{"model": "image classifier", "dataset": "telescope images of galaxies (Galaxy Zoo DECaLS)", "train_examples": 44167, "image_size": 64, "crop_scale_min": 0.5, "horizontal_flip": false, "color_jitter": 0.1, "targets": ["bulge size"], "num_classes": 4, "arch": "swin", "norm": "rmsnorm", "norm_position": "pre", "activation": "geglu", "mlp_ratio": 2.67, "head_dim": 64, "fused_qkv": false, "bias": "all", "qk_norm": false, "layer_scale_init": 0.1, "parallel_block": false, "inner_norm": false, "moe": "top_k", "drop_path": 0.15, "num_experts": 8, "moe_every": 2, "expert_mlp_ratio": 0.5, "experts_per_token": 2, "shared_expert": false, "patch_size": [4, 4], "conv_stem": true, "depths": [4, 4, 4], "widths": [64, 128, 256], "mixing": "cutmix", "label_smoothing": 0.1, "loss": "cross_entropy", "residual_init": "none", "optimizer": "muon", "muon_scale": "spectral", "lr": 0.0084, "momentum": 0.95, "nesterov": true, "orthogonalizer": "polar_express", "adamw_lr_other_params": 0.0015, "grad_clip": 0.5, "steps": 8400, "batch_size": 256, "epochs": 48.7, "lr_schedule": "linear", "final_lr_fraction": 0, "warmup_steps": 160, "weight_decay": 0.08, "adamw_weight_decay_other_params": 0.05}
Rows from expert 0 of block 9, named by matrix and row number. Rows with one number belong to one neuron. Each number is 128 + 24 x the weight over its row's rms, rounded and kept within 0 to 255. All counts start at 0. Numbers have three digits each. After the name is the row's rms in percent of the matrix's.
# gate: expert gate (model.blocks.9.mlp.gate, 8x128x256), inputs 128-191
# up: expert up (model.blocks.9.mlp.up, 8x128x256), inputs 128-191
# down: expert down (model.blocks.9.mlp.down, 8x256x128, transposed), outputs 128-191
gate.57 090:089155099142128113136105129141104100104135166118144161087131130119143102118100181129142163109121134091125142070193134134144132127158139164111128135141119125114100099113132136112168110147117120
up.57 084:160128124121116101097159156115138132101097099127155113150110125121132171114113066120110100147131114107141193131097144127066143115109131168103128100130144147098092150172123120162118100128138112
down.57 074:152120111123148153165152085143092126116130104121121117101132117085146198135070139152115104129158145139134137161141129131141132136113130124126109128141164136131121163127167133133125163135145155
gate.58 053:140124112101094105119140097155125115104158143124155177175121137145153158108124113062145123169103126125124093094102168111093165159147133118112178154155121099118175076105137112137158148138120122
up.58 049:144145103101099128092097113149134133138165141138158117160149177165141128119128128111143115157117133125106057120113117115120155155140132133107156125140154096096156088135131141132120114135098132
down.58 046:118107131172118114144103109127124195117090139130106082130115115082123141115113094118127125145138158117152130132131129148121079135071109132111104126132147102139041182117094134125122148132103140
gate.59 078:135133142118132107107121133112135114117119115159186157159155111141110111128102134121168142140114116166109156154122143127101125113109087117134111154120128142121132140092103126124114159140132152
up.59 084:126124141129139143163130125134116134146145163118097139110160143127121125137144129127084126125121112136152108119134123095166083165161119093119106124111137137155168102119128150137106142123120111
down.59 060:129112130117126152119127135105128182126105123123129176120132118095161135127158134128117142114155085146129123144180101085126088121139127159156100140115100124130127140079125099140108139158158105
gate.60 101:127117062113144100157167103135111151117139127070180180121103098179142096151113145098118120145127123134113135152122104121149098113159110118108054089147136143122132181135118151132129137164156109
up.60 110:151136085132132103172146121162117147141137125130135124111127072145129102109108141079099136150117090127138078160145113143092104131166108125124136129160126151143150112128108125106138114136116113
down.60 087:110154160121134117096124170116132151123148113137118119107161127146106125143116139150116119129136130126077163123173220115140119142114129144199142122101127099141127159131133128129157141100142155
gate.61 118:131121105123187170127091121134134110178118137136161122125092142149124099138163147120153163081133117093175114164110115146136126072106127135139109103106124128123103153116146145138166102145124114
up.61 124:148124112130135147137171113121108113126131139099113139112130100119131140149121114177103124156116147113133119091194113141110112155152110137111170182174113155124145126105119145130113080095134136
down.61 121:135119116188120117096152211126125192129130171143111127113127134141119112114101119131115093115118082127133159121083108107118139134089131126107173140120114104130108140061103133124100125174132127
gate.62 108:088114100134159101132157093158144112109117126181101102124123101141142129120161125104094150125134128121110124146161091122162102139139163129083130126125150125113139161123127107092105090139128133
up.62 108:074108091103129107132136103107147102130103153161148119164118144132138164129161142083090133138139153127082145155132140077164155133144130133110154152141110088138128171107137117089087110125149118
down.62 105:131133149126126115109146075136135121121127177157095126145131116149135203130134145151117112110168153142120119122152107132098140141074091102163144173122164104126108086109104139124167105157141113
gate.63 088:148156139103138156111135123093093121124120140160090153151129144112122149119118140075136147138090098165137136165057133143111171114133099113166117101113086152139170135114186168140114126114085128
up.63 092:136187126124128105112136120131120119137124168161081158102109152122119119130133101119133123125127098188139158190104110130131130151163131129136096119086109127096118105093167154118152089134113112
down.63 086:127129148129118126168086140148130141118136143136156149136163127146095072125123118131119081142117154143133111129082165090146159122153111142051069106142083099131078113093136123136146125141107126
gate.64 114:148108136146148117141136153119160154134173110134117101129103096105149121098121172139135113134142133120135084098163123139116159110133135155118134085128125104176142125122153141137124159150095132
up.64 109:174115109147134065117141141159152151162122118162131090145102123146122162134080104125132127095169172147135111088153124114112124114126134110080120107105119136112118101156135131167160120103087112
down.64 129:130121102169134126117108158139143150125128114119177070142127135131123153122199126114166145114094056137126162113079156131128100130160121154101111113128070120114164152088088132102157104120161181
gate.65 111:141122119103102154124138060123104094127123125147103118122145120144154137132111108110157137177157120120118104115134114117126128124104120122099100157106130113095130110189128149116158079135094101
up.65 116:149145085117108139129114095141097102153122098135115124133155125130120162094082133087158134160111127127087082161157125128117112133102132113114097156117128120108146100174149163138102069155057136
down.65 120:133151127196113116144190113130145079121149128138117127114124128091132143123142142130208129138131211126132136115135130137134112125108125114109179108112155159132147177164122122172176160127105149
gate.66 113:104133156140138081130110123112089140138143124133093185155120115165130141067119171117162125152099103154146149140175117119081094103122138080090115092137128104151132134107104093123124109122126144
up.66 113:128129108130105134144139150157145117080123114096130049085096119118113108183124146117124139089158180149133110119086122131168118141144120122143128120112123136115133150149192148100119138130144131
down.66 105:144129141069113095187131127131154124124117113138173139150124137146144187159129138143109145119185136116124152133151129119146103121128124108130159141128095110117129148079152139181098112143122162
gate.67 022:123134137141129129119071087113067163132074117152117152165149154111136168146112116111158131135148142158084131185137108111086136108105114105113103140121091124112153121139087109122142116166148122
up.67 022:120137134136166153133083135101131163158127117144150111137147129139147156172111110128120136112147129145117133158106156075125149126177157122134130119134096061173122131160123116112122137149148095
down.67 019:115095127128114138131116163167140130140136142094107075122120096077094111142189146090114131104117104135086171135166183132126091127154168138131142086114119152121155133126153141117129110143115182
gate.68 109:120134127107101135122132095095144127113126112108139131148142112150106130132152143117146122112161099136148089104175126159125147118094096148104129133138151121100152076113107121134106166128109124
up.68 106:135165071137126124145096155121133126104176116099115139143172107132083131141135108132145099088142113148118088130125146109124106143122112132124149124120127128105093095125127130140160110135129154
down.68 119:133121135148134147134158145117150138124118137136127172118120143120129121114125145131118130139136137105123161122152125160139143128168126100166122124129197135115149103099172136100204136085126055
gate.69 034:106111153143112142145109108126129125176153144155128081113082118171111127139134148142122151110127131162079110086110103107115108143136130127133095166128119116125171161150149122101149145159126175
up.69 037:104119147146120159140131151122154137191156136132104082112095139135132129130129155124162168151145114144085091093119172074110111179126134120100114135147111139097155109117151114095165121166128121
down.69 030:115152082132111093106088096162139139153132124161122122120146139104140131116185138166187110143107123142118128144148183104138128109120123142093182145153192129112095085081105116084168139108122143
gate.70 060:108119155152118123139157159139114116112121135110121076121132158124144103124093161118161149113124136153152102145126138114112120127144085115137151144081119091121112121090121163195143176166167163
up.70 061:098121116080089138187145155159113118095134116134149109159114145177153133130135176098179160087111114153121143149158119123087159129150147115154138128115106130129105099092108088167143112108189172
down.70 049:092132100064139128117166186154096167128136146120093116126120118149136109114112123128179153121138164114107093140126087122127124134154053164142159126134124118150123132109119116098170123085124135
gate.71 102:127119156143154157127160147121144149153133127144138143121113110172149119068145155120091084141168117105129109139127146125146131109121145082095135156152161124116125101090130132147122107151161130
up.71 108:105121135169152172133164102195112168141122140104118167127103145131130105109164138162137130172120127119165106130113102110138101129103180091142108129112168155083141129133103127132133095111117142
down.71 124:122133129121125138123116127120123129126132137141117088127129117147113099153100134124144118134132102116117133137084111132120116123105114125130096144135117086120102085172144128110093146127130133
gate.72 055:156112146119126124143131134093115155132100144084125101123159161102162183121160136102137160128105081155113157097118089110150105144137128137084141114142121107120127119114097164168100109114139134
up.72 057:134170108172101114132157124130143126124113137154128198120151188155157138099104115117118118159081098137138093134124120151126093188113160104110087139129145078101085106131102110122106087098132169
down.72 042:144122128185142107113126131124157085144095124111115214122134137157132121129115154162056145113145168125129147142095129138094148131132128103060107128090094094136105138111114118113125140140127144
gate.73 111:121123135127163129126133106138107120124159126156117143116110129110133084135132138235106146155149134139171162112118126128105104127152125150119142112098105169111103098125129122099119123101147078
up.73 124:132107152137113068116138142107096154094133130118142132128135133139135113144164098048149130092128128113131051175088145122109139124121156106129127132159141132116137135147136134141171139100142181
down.73 117:135119128144129136122143203141138180131139102140091176110106132158125164117154153136123121121129088122132147111142091163106161124113124120177076140133085105111120212151166134073148128121132183
gate.74 059:075128109108140120111119145110155107123179114120134138101136169147114156119099145056106136139126096142140139107144158140102095133113116132120129132101080118141161105115102154097116105163132115
up.74 058:099115144098178177113108128107150098131131124094132150122151131113118140104140130116149166142120119171135088128116125149095114155114135148087094145128132104128144116115130153120135159125104084
down.74 047:107117146080137121124060114108106128123095078124090140126115126151118158124077136151211158117174115108109161121119082116136108121130116130101099109152138173084061141131101116155131109165131066
gate.75 090:132120113087135121153159142150169119154112133119134148136166146168165131140150152152133121087111134124116118124103158139144156131116102092134136111103085101132142124123188146146122148114112105
up.75 093:139140117148112150119114137175116130099147119150133124100095165155145127145123129097123130109090163200121130127124114125148107129146112109120132109099126140196139150122159104106144123126117167
down.75 080:126126110231146115121120100122125065126133131153135175121150128141139132141119109123101141151132133123152107155088147123130088119122140133137128146135137119129117168131089131177120144125106126
gate.76 126:130114095130136116141109089171142125104104140114107153126094171166102150112100150117150093151138176166109089117113115124099137110097162093110136130162170162151147129188164135092150171147122137
up.76 121:123102158137138130108141187093121146156147119131144105127150092105165105150169142135129155071112079116152149147146145131176112156145112151148120117103086080113124106065098129158126093099144107
down.76 125:126125133174137137116127112124125118124144110117071242121128143124133094133055129112127113119108167122131090128126112071116091128139137134112159125111207167114164175174142118130107122157134125
gate.77 112:159129121137119138098116106140114117126119152129132163126116133182103176162133125099106094158159104121169137170158119115094098128177159160118118108098104086095118126140096105131114117102104118
up.77 109:096104139118137084154128140100084143155113134131109090142130127112141100114116132124149174096086147181120126132082135111144126149144107138138128158134125152151135121137138140090147166094120117
down.77 091:140135122118118127144145114131117147149139099098095179127110145102122080117165145119152160125117144116115060129141115124122076122132132138152120149102173139110251185205123138112171120154120129
gate.78 115:095132103122151124132123127125167169125118127143158176135120120137103130139141075172121145136078137132117106096136134136107166073108123106166114132161112164102148105126087115154104138151111070
up.78 110:178109147130133098115124110113102101151154065099124130166161117060127109119123174103127144135141143136128162111113145116154111155144129188098117170122115128124146149171138164143139099112143114
down.78 112:117129114177126118143129142125138165138129103142130150129133135124133106104166139107127116132148197128131121144154170114125129124116150124150097114081084167160122111120121143197155145138137074
gate.79 029:111119144099137114130145105115098084097137127110116101110130152118118117146140165095135116136123118116110114092112094153143123116114139070094097106095127129091140121153151125136118101149078134
up.79 032:115141125125138133128166098107152146141149107108134108152141100123128148135124118168100118111095165112118114111156133120110111143157122143140112110081117086122096101167126089137135154160175096
down.79 026:128123128148109126149116130128162117129149160143121118106123170062134151149110115150151111130129182127106126078129144116146127130105119116119100163115131136131140162162139119125106149087107132
gate.80 107:112123178166126116095113129148144132116113105150128138141149121155145110142110108118109132135129160130101144116119152086129119120169120091143162127173142112129125111183131146131128159120133118
up.80 105:114102118133113126115112159158138129131111088149149153117133109122144126126121172126126131118135152160128122086106152119072146131128119125116159136137136099129137101179133145124112199105101161
down.80 103:125108111105145132098097082100099142119146083129073148135163125150128101136183121137101110103125156117148135147162193137163136137113176114126108118131165156148079170074079133142148105160128136
gate.81 107:131151164130150125140127138122132112092090134111114122114170120145116131170116163158124137094127113153154135084124083134115136122131092159149144145136116154088105081096140143094120176125132170
up.81 105:139123144127145147146090119101180104129116124104134125153155099134140160117094088135126158125122133134113127113113128127116110117148129181128104126154091144115132120133112118101096163126152143
down.81 127:140148137110137131106172120108143180120149167123130163139120126143132117133148117132122096145135222113138106117116120136102148122139133113129177140104103148120139062123178133078163156116122158
gate.82 134:148139179126107094117109112122143121131150122157111155117142156120134121135133052139088097115140129109149155161113152153112160115102107094154080144109160135130125108169142153142103154086131166
up.82 138:134121163105122114110113103120163125127137145125117147110123151092125148122121068105104113112113117111151138108111146145134173107089117080146090111167152110164130109138157140120117123107145144
down.82 145:123123132146129132142087126128115150115122121130155017124132123108125105128165122134166133125110195140113088125160057084142117128111137150056180118130098121123107162104083134097089122148144078
gate.83 119:098132123116127084125189146143109140111143135127143133111117112150131137104133085111140107110084151127130080114101135112115114122129129119119115174124154144119125104104106124121113118153101094
up.83 113:118135148136141164135177110139116164123125114122112161153150125138124132136139180177168132165166121123116117162188122101141103138126150126115149117126159128107127122166140161111154129106113108
down.83 127:121131122100122135122098057122133138162120071151127128129126130127128125133145133119105111130123128151118164129137137115127094136121082146163091104146131113135107126165079119148110119120136110
gate.84 044:119099121101155148100136097130141146167156155133118144120091096091151101155106122152090177195112155136096123154101113113087082133124125091077129147098119136136135126148109115143151140165124135
up.84 045:114157164152115120124128122165099151134156136104089153119114087108132134115148086117083172167105167100140133141125134087139090122140088105130123122125142151136111093158118164149156145185164146
down.84 034:133140113134146132133115140116127164118147148134135066130112112149131145121109118116121100103134166127110143151150142162141084139148143134085115097153093153137139090213158114131093150185144149
gate.85 107:088078077171153100139132131138084143116139104086133137120123120103110109126164140142126153114108155095112092169168159146139115150144131129093133147114157144112184155122122132152161154119102121
up.85 105:110155082152126136101109126102116111129128148147144138156090138117138111135148091115135127108119120131121119124199166135144114127136153082094152138161121113100142110125121097122090100115127141
down.85 126:135111143084136105134105131134120133130133134123084139113130140119141183125168116135161107114128098131123105137135120109131124110097136146127174128140093132134150140054130124148084106087121166
gate.86 035:176163084142161151118137151125191138106135148139162157138128134141114103096122108080138135114115107123146144136115133129115079134147138142175127110108082093097127118159148110114099097093134135
up.86 039:148182079138099128108122172159155104110132144148148165157129103152161125113120098087128111092113143120131146128124134129112112100140141168147176104137084113135112105155125093076076120091142132
down.86 030:110123131134143125101190124144119086131129135113150081139129123107093108153094119127135058114130158129098127118161102084134172129118146137116182162139117157144120120149154130133143112181121073
gate.87 091:106120069113106138120142086132080103109095147107093117155087093130102130108141110097161139149119116110121171166076115144137137081134141124142127114079152139105130136102110125128161132148110140
up.87 089:127128118143148111103103119113150170113132123139122133112167164106135174166109130161091143126153137154131103132169114097115103155110177130114103131159113112126107126181159140127090100081209124
down.87 080:140148126183118122140099107143125144128115112106146129130120113115147116121119141119133143110144125102163119126141116143100125116126151142111128125112073114136127097107132112152160129110157201
gate.88 099:105130079116109184120144096132115115118130104124122095179174136097126157128110149110104134117111104143167105116108117167117098170116113115088136142121148111193169121165158113168151114163066175
up.88 103:102112044110140163138120103125094137137124112151105103124157112107160146133136177130114120178129126111191100123130125161106106117129130138140109126100130147169135155139140124117131120126084152
down.88 096:122131110110131119144176105147146105136110093169151123143128135117124165102164137132120116143134163144131145119114157105138113129177127128118113121120084126124184191156099130112128137113128136
gate.89 099:109143170115115102122123114069127122118133130126120124125141117121148137125137113090094081151111091133099202147138103130126103131123134166116109139148083128133134128098115135112078140146166098
up.89 093:160110105152119127134133201146120115127141137099164120137133099166145089125129113156136089129119123133136091116118129102090116132122131080162136133137103093115112136110173102128142148104117126
down.89 089:123117116150129132123126132131151120145128148147162135138144126111124080133163124121171153139145133143135111097113098120105097140135099130159175135119136069134098105183113128132139105156152128
gate.90 051:144166096154122097144132098119145091155116134145126141158183085142117108150102097136100118130135149141133138090112120129150101111126125115123141148101101138111151104132139154076080131122077124
up.90 055:105094202115123164082095145138123113113124113129128108116075153136135124144114104119125151110145136126135197135134123102084144152158131150114103069158136131111112106146121053134135168109124143
down.90 044:111125139108139103122156185147115145139126111099060164118155133097125078116078126127160130126152155125129171129145140151137177128140059100123086116136066157134142164143106130117095121117155172
gate.91 128:128138166135095099146130113117169111135147154102137102125128144134132127098097047115118130105142130110150124084124126127136120153121110090116107127118154132172096128159126127124143070129108141
up.91 129:129141174121089106133145101108170131151148152093138124114124152134133136094098027114134117109151145100132144081129128134138119141150131070127121122109130139171108128147130137134151097116104147
down.91 137:129111125107137131109119171130113088131140141128124133140112128104109160117202147141130128129168166123119000151129147118125125125123127127149108132117163150120154160162118133117128132142151111
gate.92 061:088160102120191097136150074121117137144133109112094131121130097182136141119168132132140105137152162181139136113116059101134118104136112148159136090113121121115146121146131153123126143136187154
up.92 058:143133137086118099137091081149116112124075115128125131106129109147112186107150108155195173116137152166141116122146160131113156163138114115146143140143149133103164122095155096076172141120115161
down.92 057:120131117109145135129107113158138103153135161099175157126129122146147124113109171142101155139113129128124146130118201127104124128125108095147124124139091110114128090090144121098156100124106090
gate.93 136:129148100129141131144128112144121114131135143157117111119108143164139099098119149128098123165144081126152206125144111144086146100130141090139139144118132121118109136114142142139143130146144080
up.93 140:128135111121150108144124117151109122144145138161111118126126136138126115108145135130094134168163085143151182117134113141088115098138120104137131165104151117120124129125128144134130133137147073
down.93 131:126116137189141129122128137120121138118133141125157044120124139131117129134121121129140122137158190112138098139071084124111131120139138162155209121125113209134182139164120130128142119127138085
gate.94 111:116111154115136122115127101094144150130151133166173137095137136126115120133114181092068136154146100118145213126152109148139109110174122182107132126114117148138131145164116140164095170125168113
up.94 109:133149179128117105159123132089130126122151154164155123117117112128135130124157133075090126157121055114142169174152086137106088109176153182131116134145100145112118130173156129156103158116140134
down.94 111:135138120184125126084165141121154125112118131134131168129128147093137146129141139110101123113131127119148152161152125101130108111160145165132138148115196184132098187141132126099173112167142126
gate.95 104:116118094130076111149147143137130139161132136117142066112147158165130138113176119077133129132119124143130124124135111128116107098148119175110122147162145144133117105134135116141106108152110125
up.95 102:116099101119146118139174113135090128097101159127132055155176128159143130152116105125110119134064169110105102137095133141123143112158141123128160143162123125130166095092129129150108151160115092
down.95 087:123140123115110112163146073117117104128146150136132120122116143133107088141137145124094155138123119171124079132169070102127084133106135138114115100121126103110148105186110117125111126130134176
gate.96 016:086155133115099119120146144118116118114111125136106114131133131123116117154116127107142177152122121141098126165131126148155132138159109136127146154094126166125128135141124079146102166122147133
up.96 017:125139125130143066146121100123120098114081092161172111098106142146157105142116116110107138172165068135156102148144167091121113131155157155174150159107142132121144113092143139171091130138110146
down.96 017:128076128133150110161146100073123186134136124109113140143144128159152139174097093123100115106112111136193099087153135121097112112136120147160115137125147143098159134083090132145122112165166128
gate.97 098:125124124131134172092055134113141144122126137131151156123116150128172134127141121100132164124132153167139146122094152137119100125146174156158073140144130145115139099112140077078127104122122165
up.97 100:161162122139150117122143095117099157143140115139136117143127139107107118141060145192153150125161159130139134115132110121139133098108113079124144156102132131165160113123134174186108096130169144
down.97 085:133126141129137137137097167100108119119133135144133149130138136101145140103167120134167123133138134143136143137111101122124139131129117112140089136137144138158148165084075132114138101091108179
gate.98 121:159136098152126101136108129132124117122129126137112140108152125148101131105130133144134152139113131139182100131094166100104139118118147168144130113116123210125135111138135126124178103144109139
up.98 122:107129138094105168133148123120158132133147138152129136147116144103136116126144221120101116107141142098128120108173115169159115162154119094098133136101127137194116157133136135158135174104148164
down.98 114:125117127180133137138168152131129084134121106124086160142148103131127111152138118146166140096134137155126097154118224113127124127134144149178143150147075110142170148157117125136095116101167142
gate.99 103:136122129119130160129144102156094101127132116132104159129098096178148154118079104086125098122118121173156043089126130133113151148105100123141092073125113151110129135125151106147146138098099135
up.99 115:136126126120103165124110158111134117155111114147130071107115090155165131116123089145146108112157101169130096107124143129106120104099113149139134080159088138146143154125126108168140111104081144
down.99 126:143137132153105130130116196125113150116117169138109149120134129115121161141133076108149141137122151133129146122138104123137143115125175120126189157128147108163194146137114124114095125104125075
gate.100 075:144112152139105110132099115136133135121107109110157135154124066110101113153147106163145115136104082138169158106146119138104144082143119138158114155152122133126139138124097128176155136091106124
up.100 071:123167145127127063109079131129167149150099123115183112141129095109095119115173110147162130077120152121152187132135134148123128097141163109159085163133142147112143136139103130124114156098116132
down.100 059:146127137114143110132105145114120088138138168132071138105181127128126072110192115121111101147164158164137091115168085150110142130135143131100100154127110144150112153095138117087174131081118138
gate.101 123:112130139161147124133136105123111136113139103154131160118176133114089106142139121137150105131155111095154140157166132183122108106124151098117117161115142153113126138114141125128164136082078141
up.101 125:140141139132153152126131099130107142121139110160105160124207139112106098138126117125136110125128110112147139134171130174101114118120161124107105165126134166122112129103138137143195149111070112
down.101 127:136117111153139117129102132126102166149106156116145067119112118122147200133089128129111126112103148128122198116095155134122138128133122145209140139132146187158110153101104129141192149158156107
gate.102 119:129150201146126108099142109132109164139112103132132174115116145121120114134101182167081113100135102161140107119134133113140118160141118134101127155147110151135131122156139160133138140148183095
up.102 115:119145214144124122082113124131148136146110102125129127145156132123138073135107159162106165136119137169145167101149129116151108146164083157077141170147126127168141112163136138095126166155177098
down.102 128:129144136150132128144123139142132139154146124154149189125112132099128063128184118128081135151117138113144098125160162122137175130146137135124085122141175136121162153084157130124142109117105089
gate.103 095:125117147116094092104142133101095132143116159147121089171125134119099102123094188098109151139126120129157132127128148143093098150101129130104166129117149132140095099125149082124108091138122131
up.103 092:113120146112108122125172117134154129122136091148132128134157153167147121115149144165145108153106141143127102118127166088161141154129136123124095137141153163090102141131128182116109131144145151
down.103 082:109131135089140151147154131113115133142135125157139075122134116156121071118173111126129146139110041153175176125161126122112108130137134129161074129139089118152113126148166133157139132111116100
gate.104 119:119099163118125150116078105126112125136117139111153146122101098099103165143145158154120142147150134091099166136096133112114146112154122140135146130149150120139154158137117121096169232111144151
up.104 117:106121151112130153122100096124148124149133115119145121135123129127125159133153098124104131135150164095088140112082114096118149104139093129132127141158113118142127149140127124102173182121149130
down.104 119:131115112133128116151107105141126089111121191148132203129136139121130079134121150141093097126150128124151190117129149113123148136162123131177075130147155138120127117093132127124182111150122115
gate.105 096:161112077108155118082100122127138141086107140141143111127116098137126136088156157135096114125086070097142130132132117106125146122116135147136143073143144099115123128132136088171172170136136157
up.105 101:102116132109135140161118113078145120122129152130181081118116142101149142162115197090100116105101112158128139165149148139133113124108148115168128157128117094169129155138157116101135141078138116
down.105 095:126116148181115116131133119133108158145131109111137130151142139155113195124086126129136075117135207110116145116109128128130101130130156120055097134118148158135098104114139135126154085085112189
gate.106 066:139145128146092152111124124111086101121163102110116128120140111128125126108137126126125126132116084152158111127096096127093120096148165153098099173131164147154150111140154140124165143123085109
up.106 071:124117072140167150138121195122166136158122162122128144116115150150134113162144099167129103176122138119094138117186126126158135138101110110135178103127144100103167105118118120127111147107091124
down.106 074:112149121125130147116084143130135127101132141150110123115123127155115068147123114129098141129116156148161165139113081125145139133128118131061122124120139142133167082077122119100074147121156168
gate.107 093:130128150136151154098135136138119123091119092151104145127181127150148156072129145131097131102119159107114110152154137116131105094118143137153155151162094151135111138116147107125136113169149102
up.107 103:183120098133110131128124117128139121094116124138142133139151135135137128098085118133120098157157170143122136135134142104083118124110148114121138141112121146147118146115140111144140100133117146
down.107 077:128140115071139133138117089114145160121117133106114119157136117131132082118205130117136125129114163136099104138117083139135166114131153126105174104104114116083134101107096142103106147113113119
gate.108 110:122128131142139101158118124130141154130094142131138153128115105153150177125062166097150137134136146134083120158097108157153132108127131132130103129128158173122126129131131138116088151146156141
up.108 123:159128118114126172124138178137127132127151105125144097119089142097102103129144129161166117095134116124171144130138151129115120126126120182117145129126162093142158122153090090157108136115082139
down.108 119:124137127127114124137150144119135124120107155128132086119124122122144173136106146125161099115127077127127092123121166135126140130110113111117152160131125159138141117103150125137180114098114084
gate.109 113:131109119125092165140099141132090138144113129130119138149182148132163128114125167101129135147101113146143095145141121120078133095112114124124153131132104163145109124110122111133131170130098132
up.109 116:114152073117170131108115137108144104161119136126121138134117162144141157123142110106107114133111147115084134149103138147134146093142098113158134118147115119137127113126144117116156133131119134
down.109 115:139106123105126150154168121145156091124124136140125181124137128142126125109168143123151110137121175149131162142151139127147179127158118121105112113130161177131114111090131113117129134122120128
gate.110 112:117111060122095117111110171150130113144124150153084127126122120168100104089136145082138154076103125149123073136050117151123128150114105119103127085122144107136112092146117124126077143144093074
up.110 108:137129180129139173160126120127132160104129075111138126128148140119127163158097119213104104165166144088108188153194150124140104092124183099130104143134151131120165138118170158147178130166172145
down.110 124:133149145116138128123106218117153060120126157144079120108130132147142108126165131110092115131109175137122054134091141153115127134105127137124180090095102116148068137161165127115106124133099074
gate.111 090:132139127130117136120082135120144102103132124140080100124163152168133115136119133129147123166142132133140132146155093145106171132118144113142127155112134090131100146152141103116118164124138119
up.111 098:086112191111167103131160099109127113117138179129144133114091118092140151117138089149144156136143155137129142099157179141135129114109086165101128130145129164118160142136133149127088116112129148
down.111 079:116143138114131120168168156125158145136140123150178155138115129113121078141180127140166135131152089122162126126089124122111144132132096152098127131140096135171198190157164134144083134124163156
gate.112 084:136138095152152115105157136129136145129123101152119144161195088130146108115143085161173151134132127124117118116149111132124136073130159159131143131085111175111143083152119141133155101152169103
up.112 085:105119078098139121160135146147102132116123139163136097123110141143147159105106120129123158152140150135110121168141099115110106103109112105118100113145162157163100132098132113138133118142127146
down.112 064:132124116132154123105158128132129076125137126125120140142117110122140103147147135132174137158132107115121118103106093112123125140118146130203159127105115085104100170162121133080166113068132115
gate.113 089:101139147127116107121177148111111171128138113163089160156128116098126118119169136122105142103078115126107113157149105139165094120126104142136133134126107106105146108168140106154125163126133116
up.113 086:091142142170130070114117124111145137120112168129111118157139154087175126120156136137099148136090156159146157105098121120123092127141150103111099118128096134142115121185118131132112133099140169
down.113 068:132148097141146153099114117116160149142121126152070113113148161155117197118102142128100134155132128146116145117143092129118131117117136148085074132127110129141151124134101141136126155114135090
gate.114 098:120169151094110160117093107140097149154153159143153120109119178150140143110138107098147130145119125137162112157099145160156129111093157139151098103091165134154133112096119129124094112143157160
up.114 105:129083112133145072129126145109133134109123117105106119148167073114106127123109153142100180123146134117129158116150141118078145123123095111119156153146075089113111144132144146142123117106147081
down.114 120:129143108170116125096162136121114115133136137109126058118131124112131152135143125123187106115109076139117182141080120125125111124113143144110164122107098079118197110082173127181144155157113118
gate.115 131:117140094141123161139155165125076103124151092128115127096114139115145159129161127136129115166130131156109055129102139093141117147121178115140131145108111113121147159138139118145135163127135163
up.115 129:128129104151121163125135163151066090136164122119114119127101132093137121141167129136117120145145144167142105128110116120138129116136156120147150150110111140131138153137109141140126188108128125
down.115 112:122129128145110139105077124126130216123119116137114120134114128121115102144098129136165131148145137110124208140071094116125171123145103099103105117128127163149124049127193130140123122123137101
gate.116 119:148156165137174136115106147077109139160126126101134150133139144080129186114146174119121164111097113098163104166089117106108100106131121123107132164141157146168109147165147130106160142093084178
up.116 114:150148101141147129105110135106117102148172129123168193122090123125091148109109141107113152156113089113162086179085092110099122113146124095089097157154130117155118149148120112094124127101090155
down.116 104:122157119152132127131162100128127203117132117123152137132129146135118102127154140141126095138134149123115155129116137149139150142119127112109170144161074209124232185077092136129133106132135091
gate.117 109:099164168143124113092104134126109106154142126139123098119186180126178103149134094177139109156094138151143140145154127156113121098118127130154107144135114148078156105128129124136130112115123145
up.117 106:137123082094115171140116128128162137131143149119127146118019089170103121148102115115113152117167108127115110118107137108137131162131132159093125108124121122149137141141131073138128146155120119
down.117 113:125132147140154130137112119125146080138141054113180105121125130086147098138161135132064106104110143130139136139084134175135131141120119107163115137140114115125122115055106137173127126139117118
gate.118 091:125100169141091119124162105114124157137135129138104127084131130145180178088130064111100115118095108090119130157129086123130101123114133162089151165122168143117135143170138156134117092097074167
up.118 098:134137080132102162084110129134101134127149143121149144106117169134100167115143152165130115115140116089118138142091130124154149151155116092135141147079125128134144113132143114166135141123142107
down.118 082:147144121102127127125120120133118074117129129136106146122129134129133145143163124143181159104130121118127151125106150122116082135126200126133110116129176117127145149136177124116094123103099125
gate.119 047:167087136118124158144084135190144110174146127109124188122120130092140136141135088094109136155133138141098156106171114142141119114133128148133113097138143110117182167168153074188141135153132127
up.119 048:171087081127114123155122102168148134181122152107140116143124135091123131098091123125146142163146151133114127118142165120145121116082131126155142073171152134122147165126138082141150084105112136
down.119 045:125151155126123108115162161134126117146099096159119147122090125150135143106074132109169151111139139153134150137106170179154138125086141130110139159144148115152140149140096121122106140100091143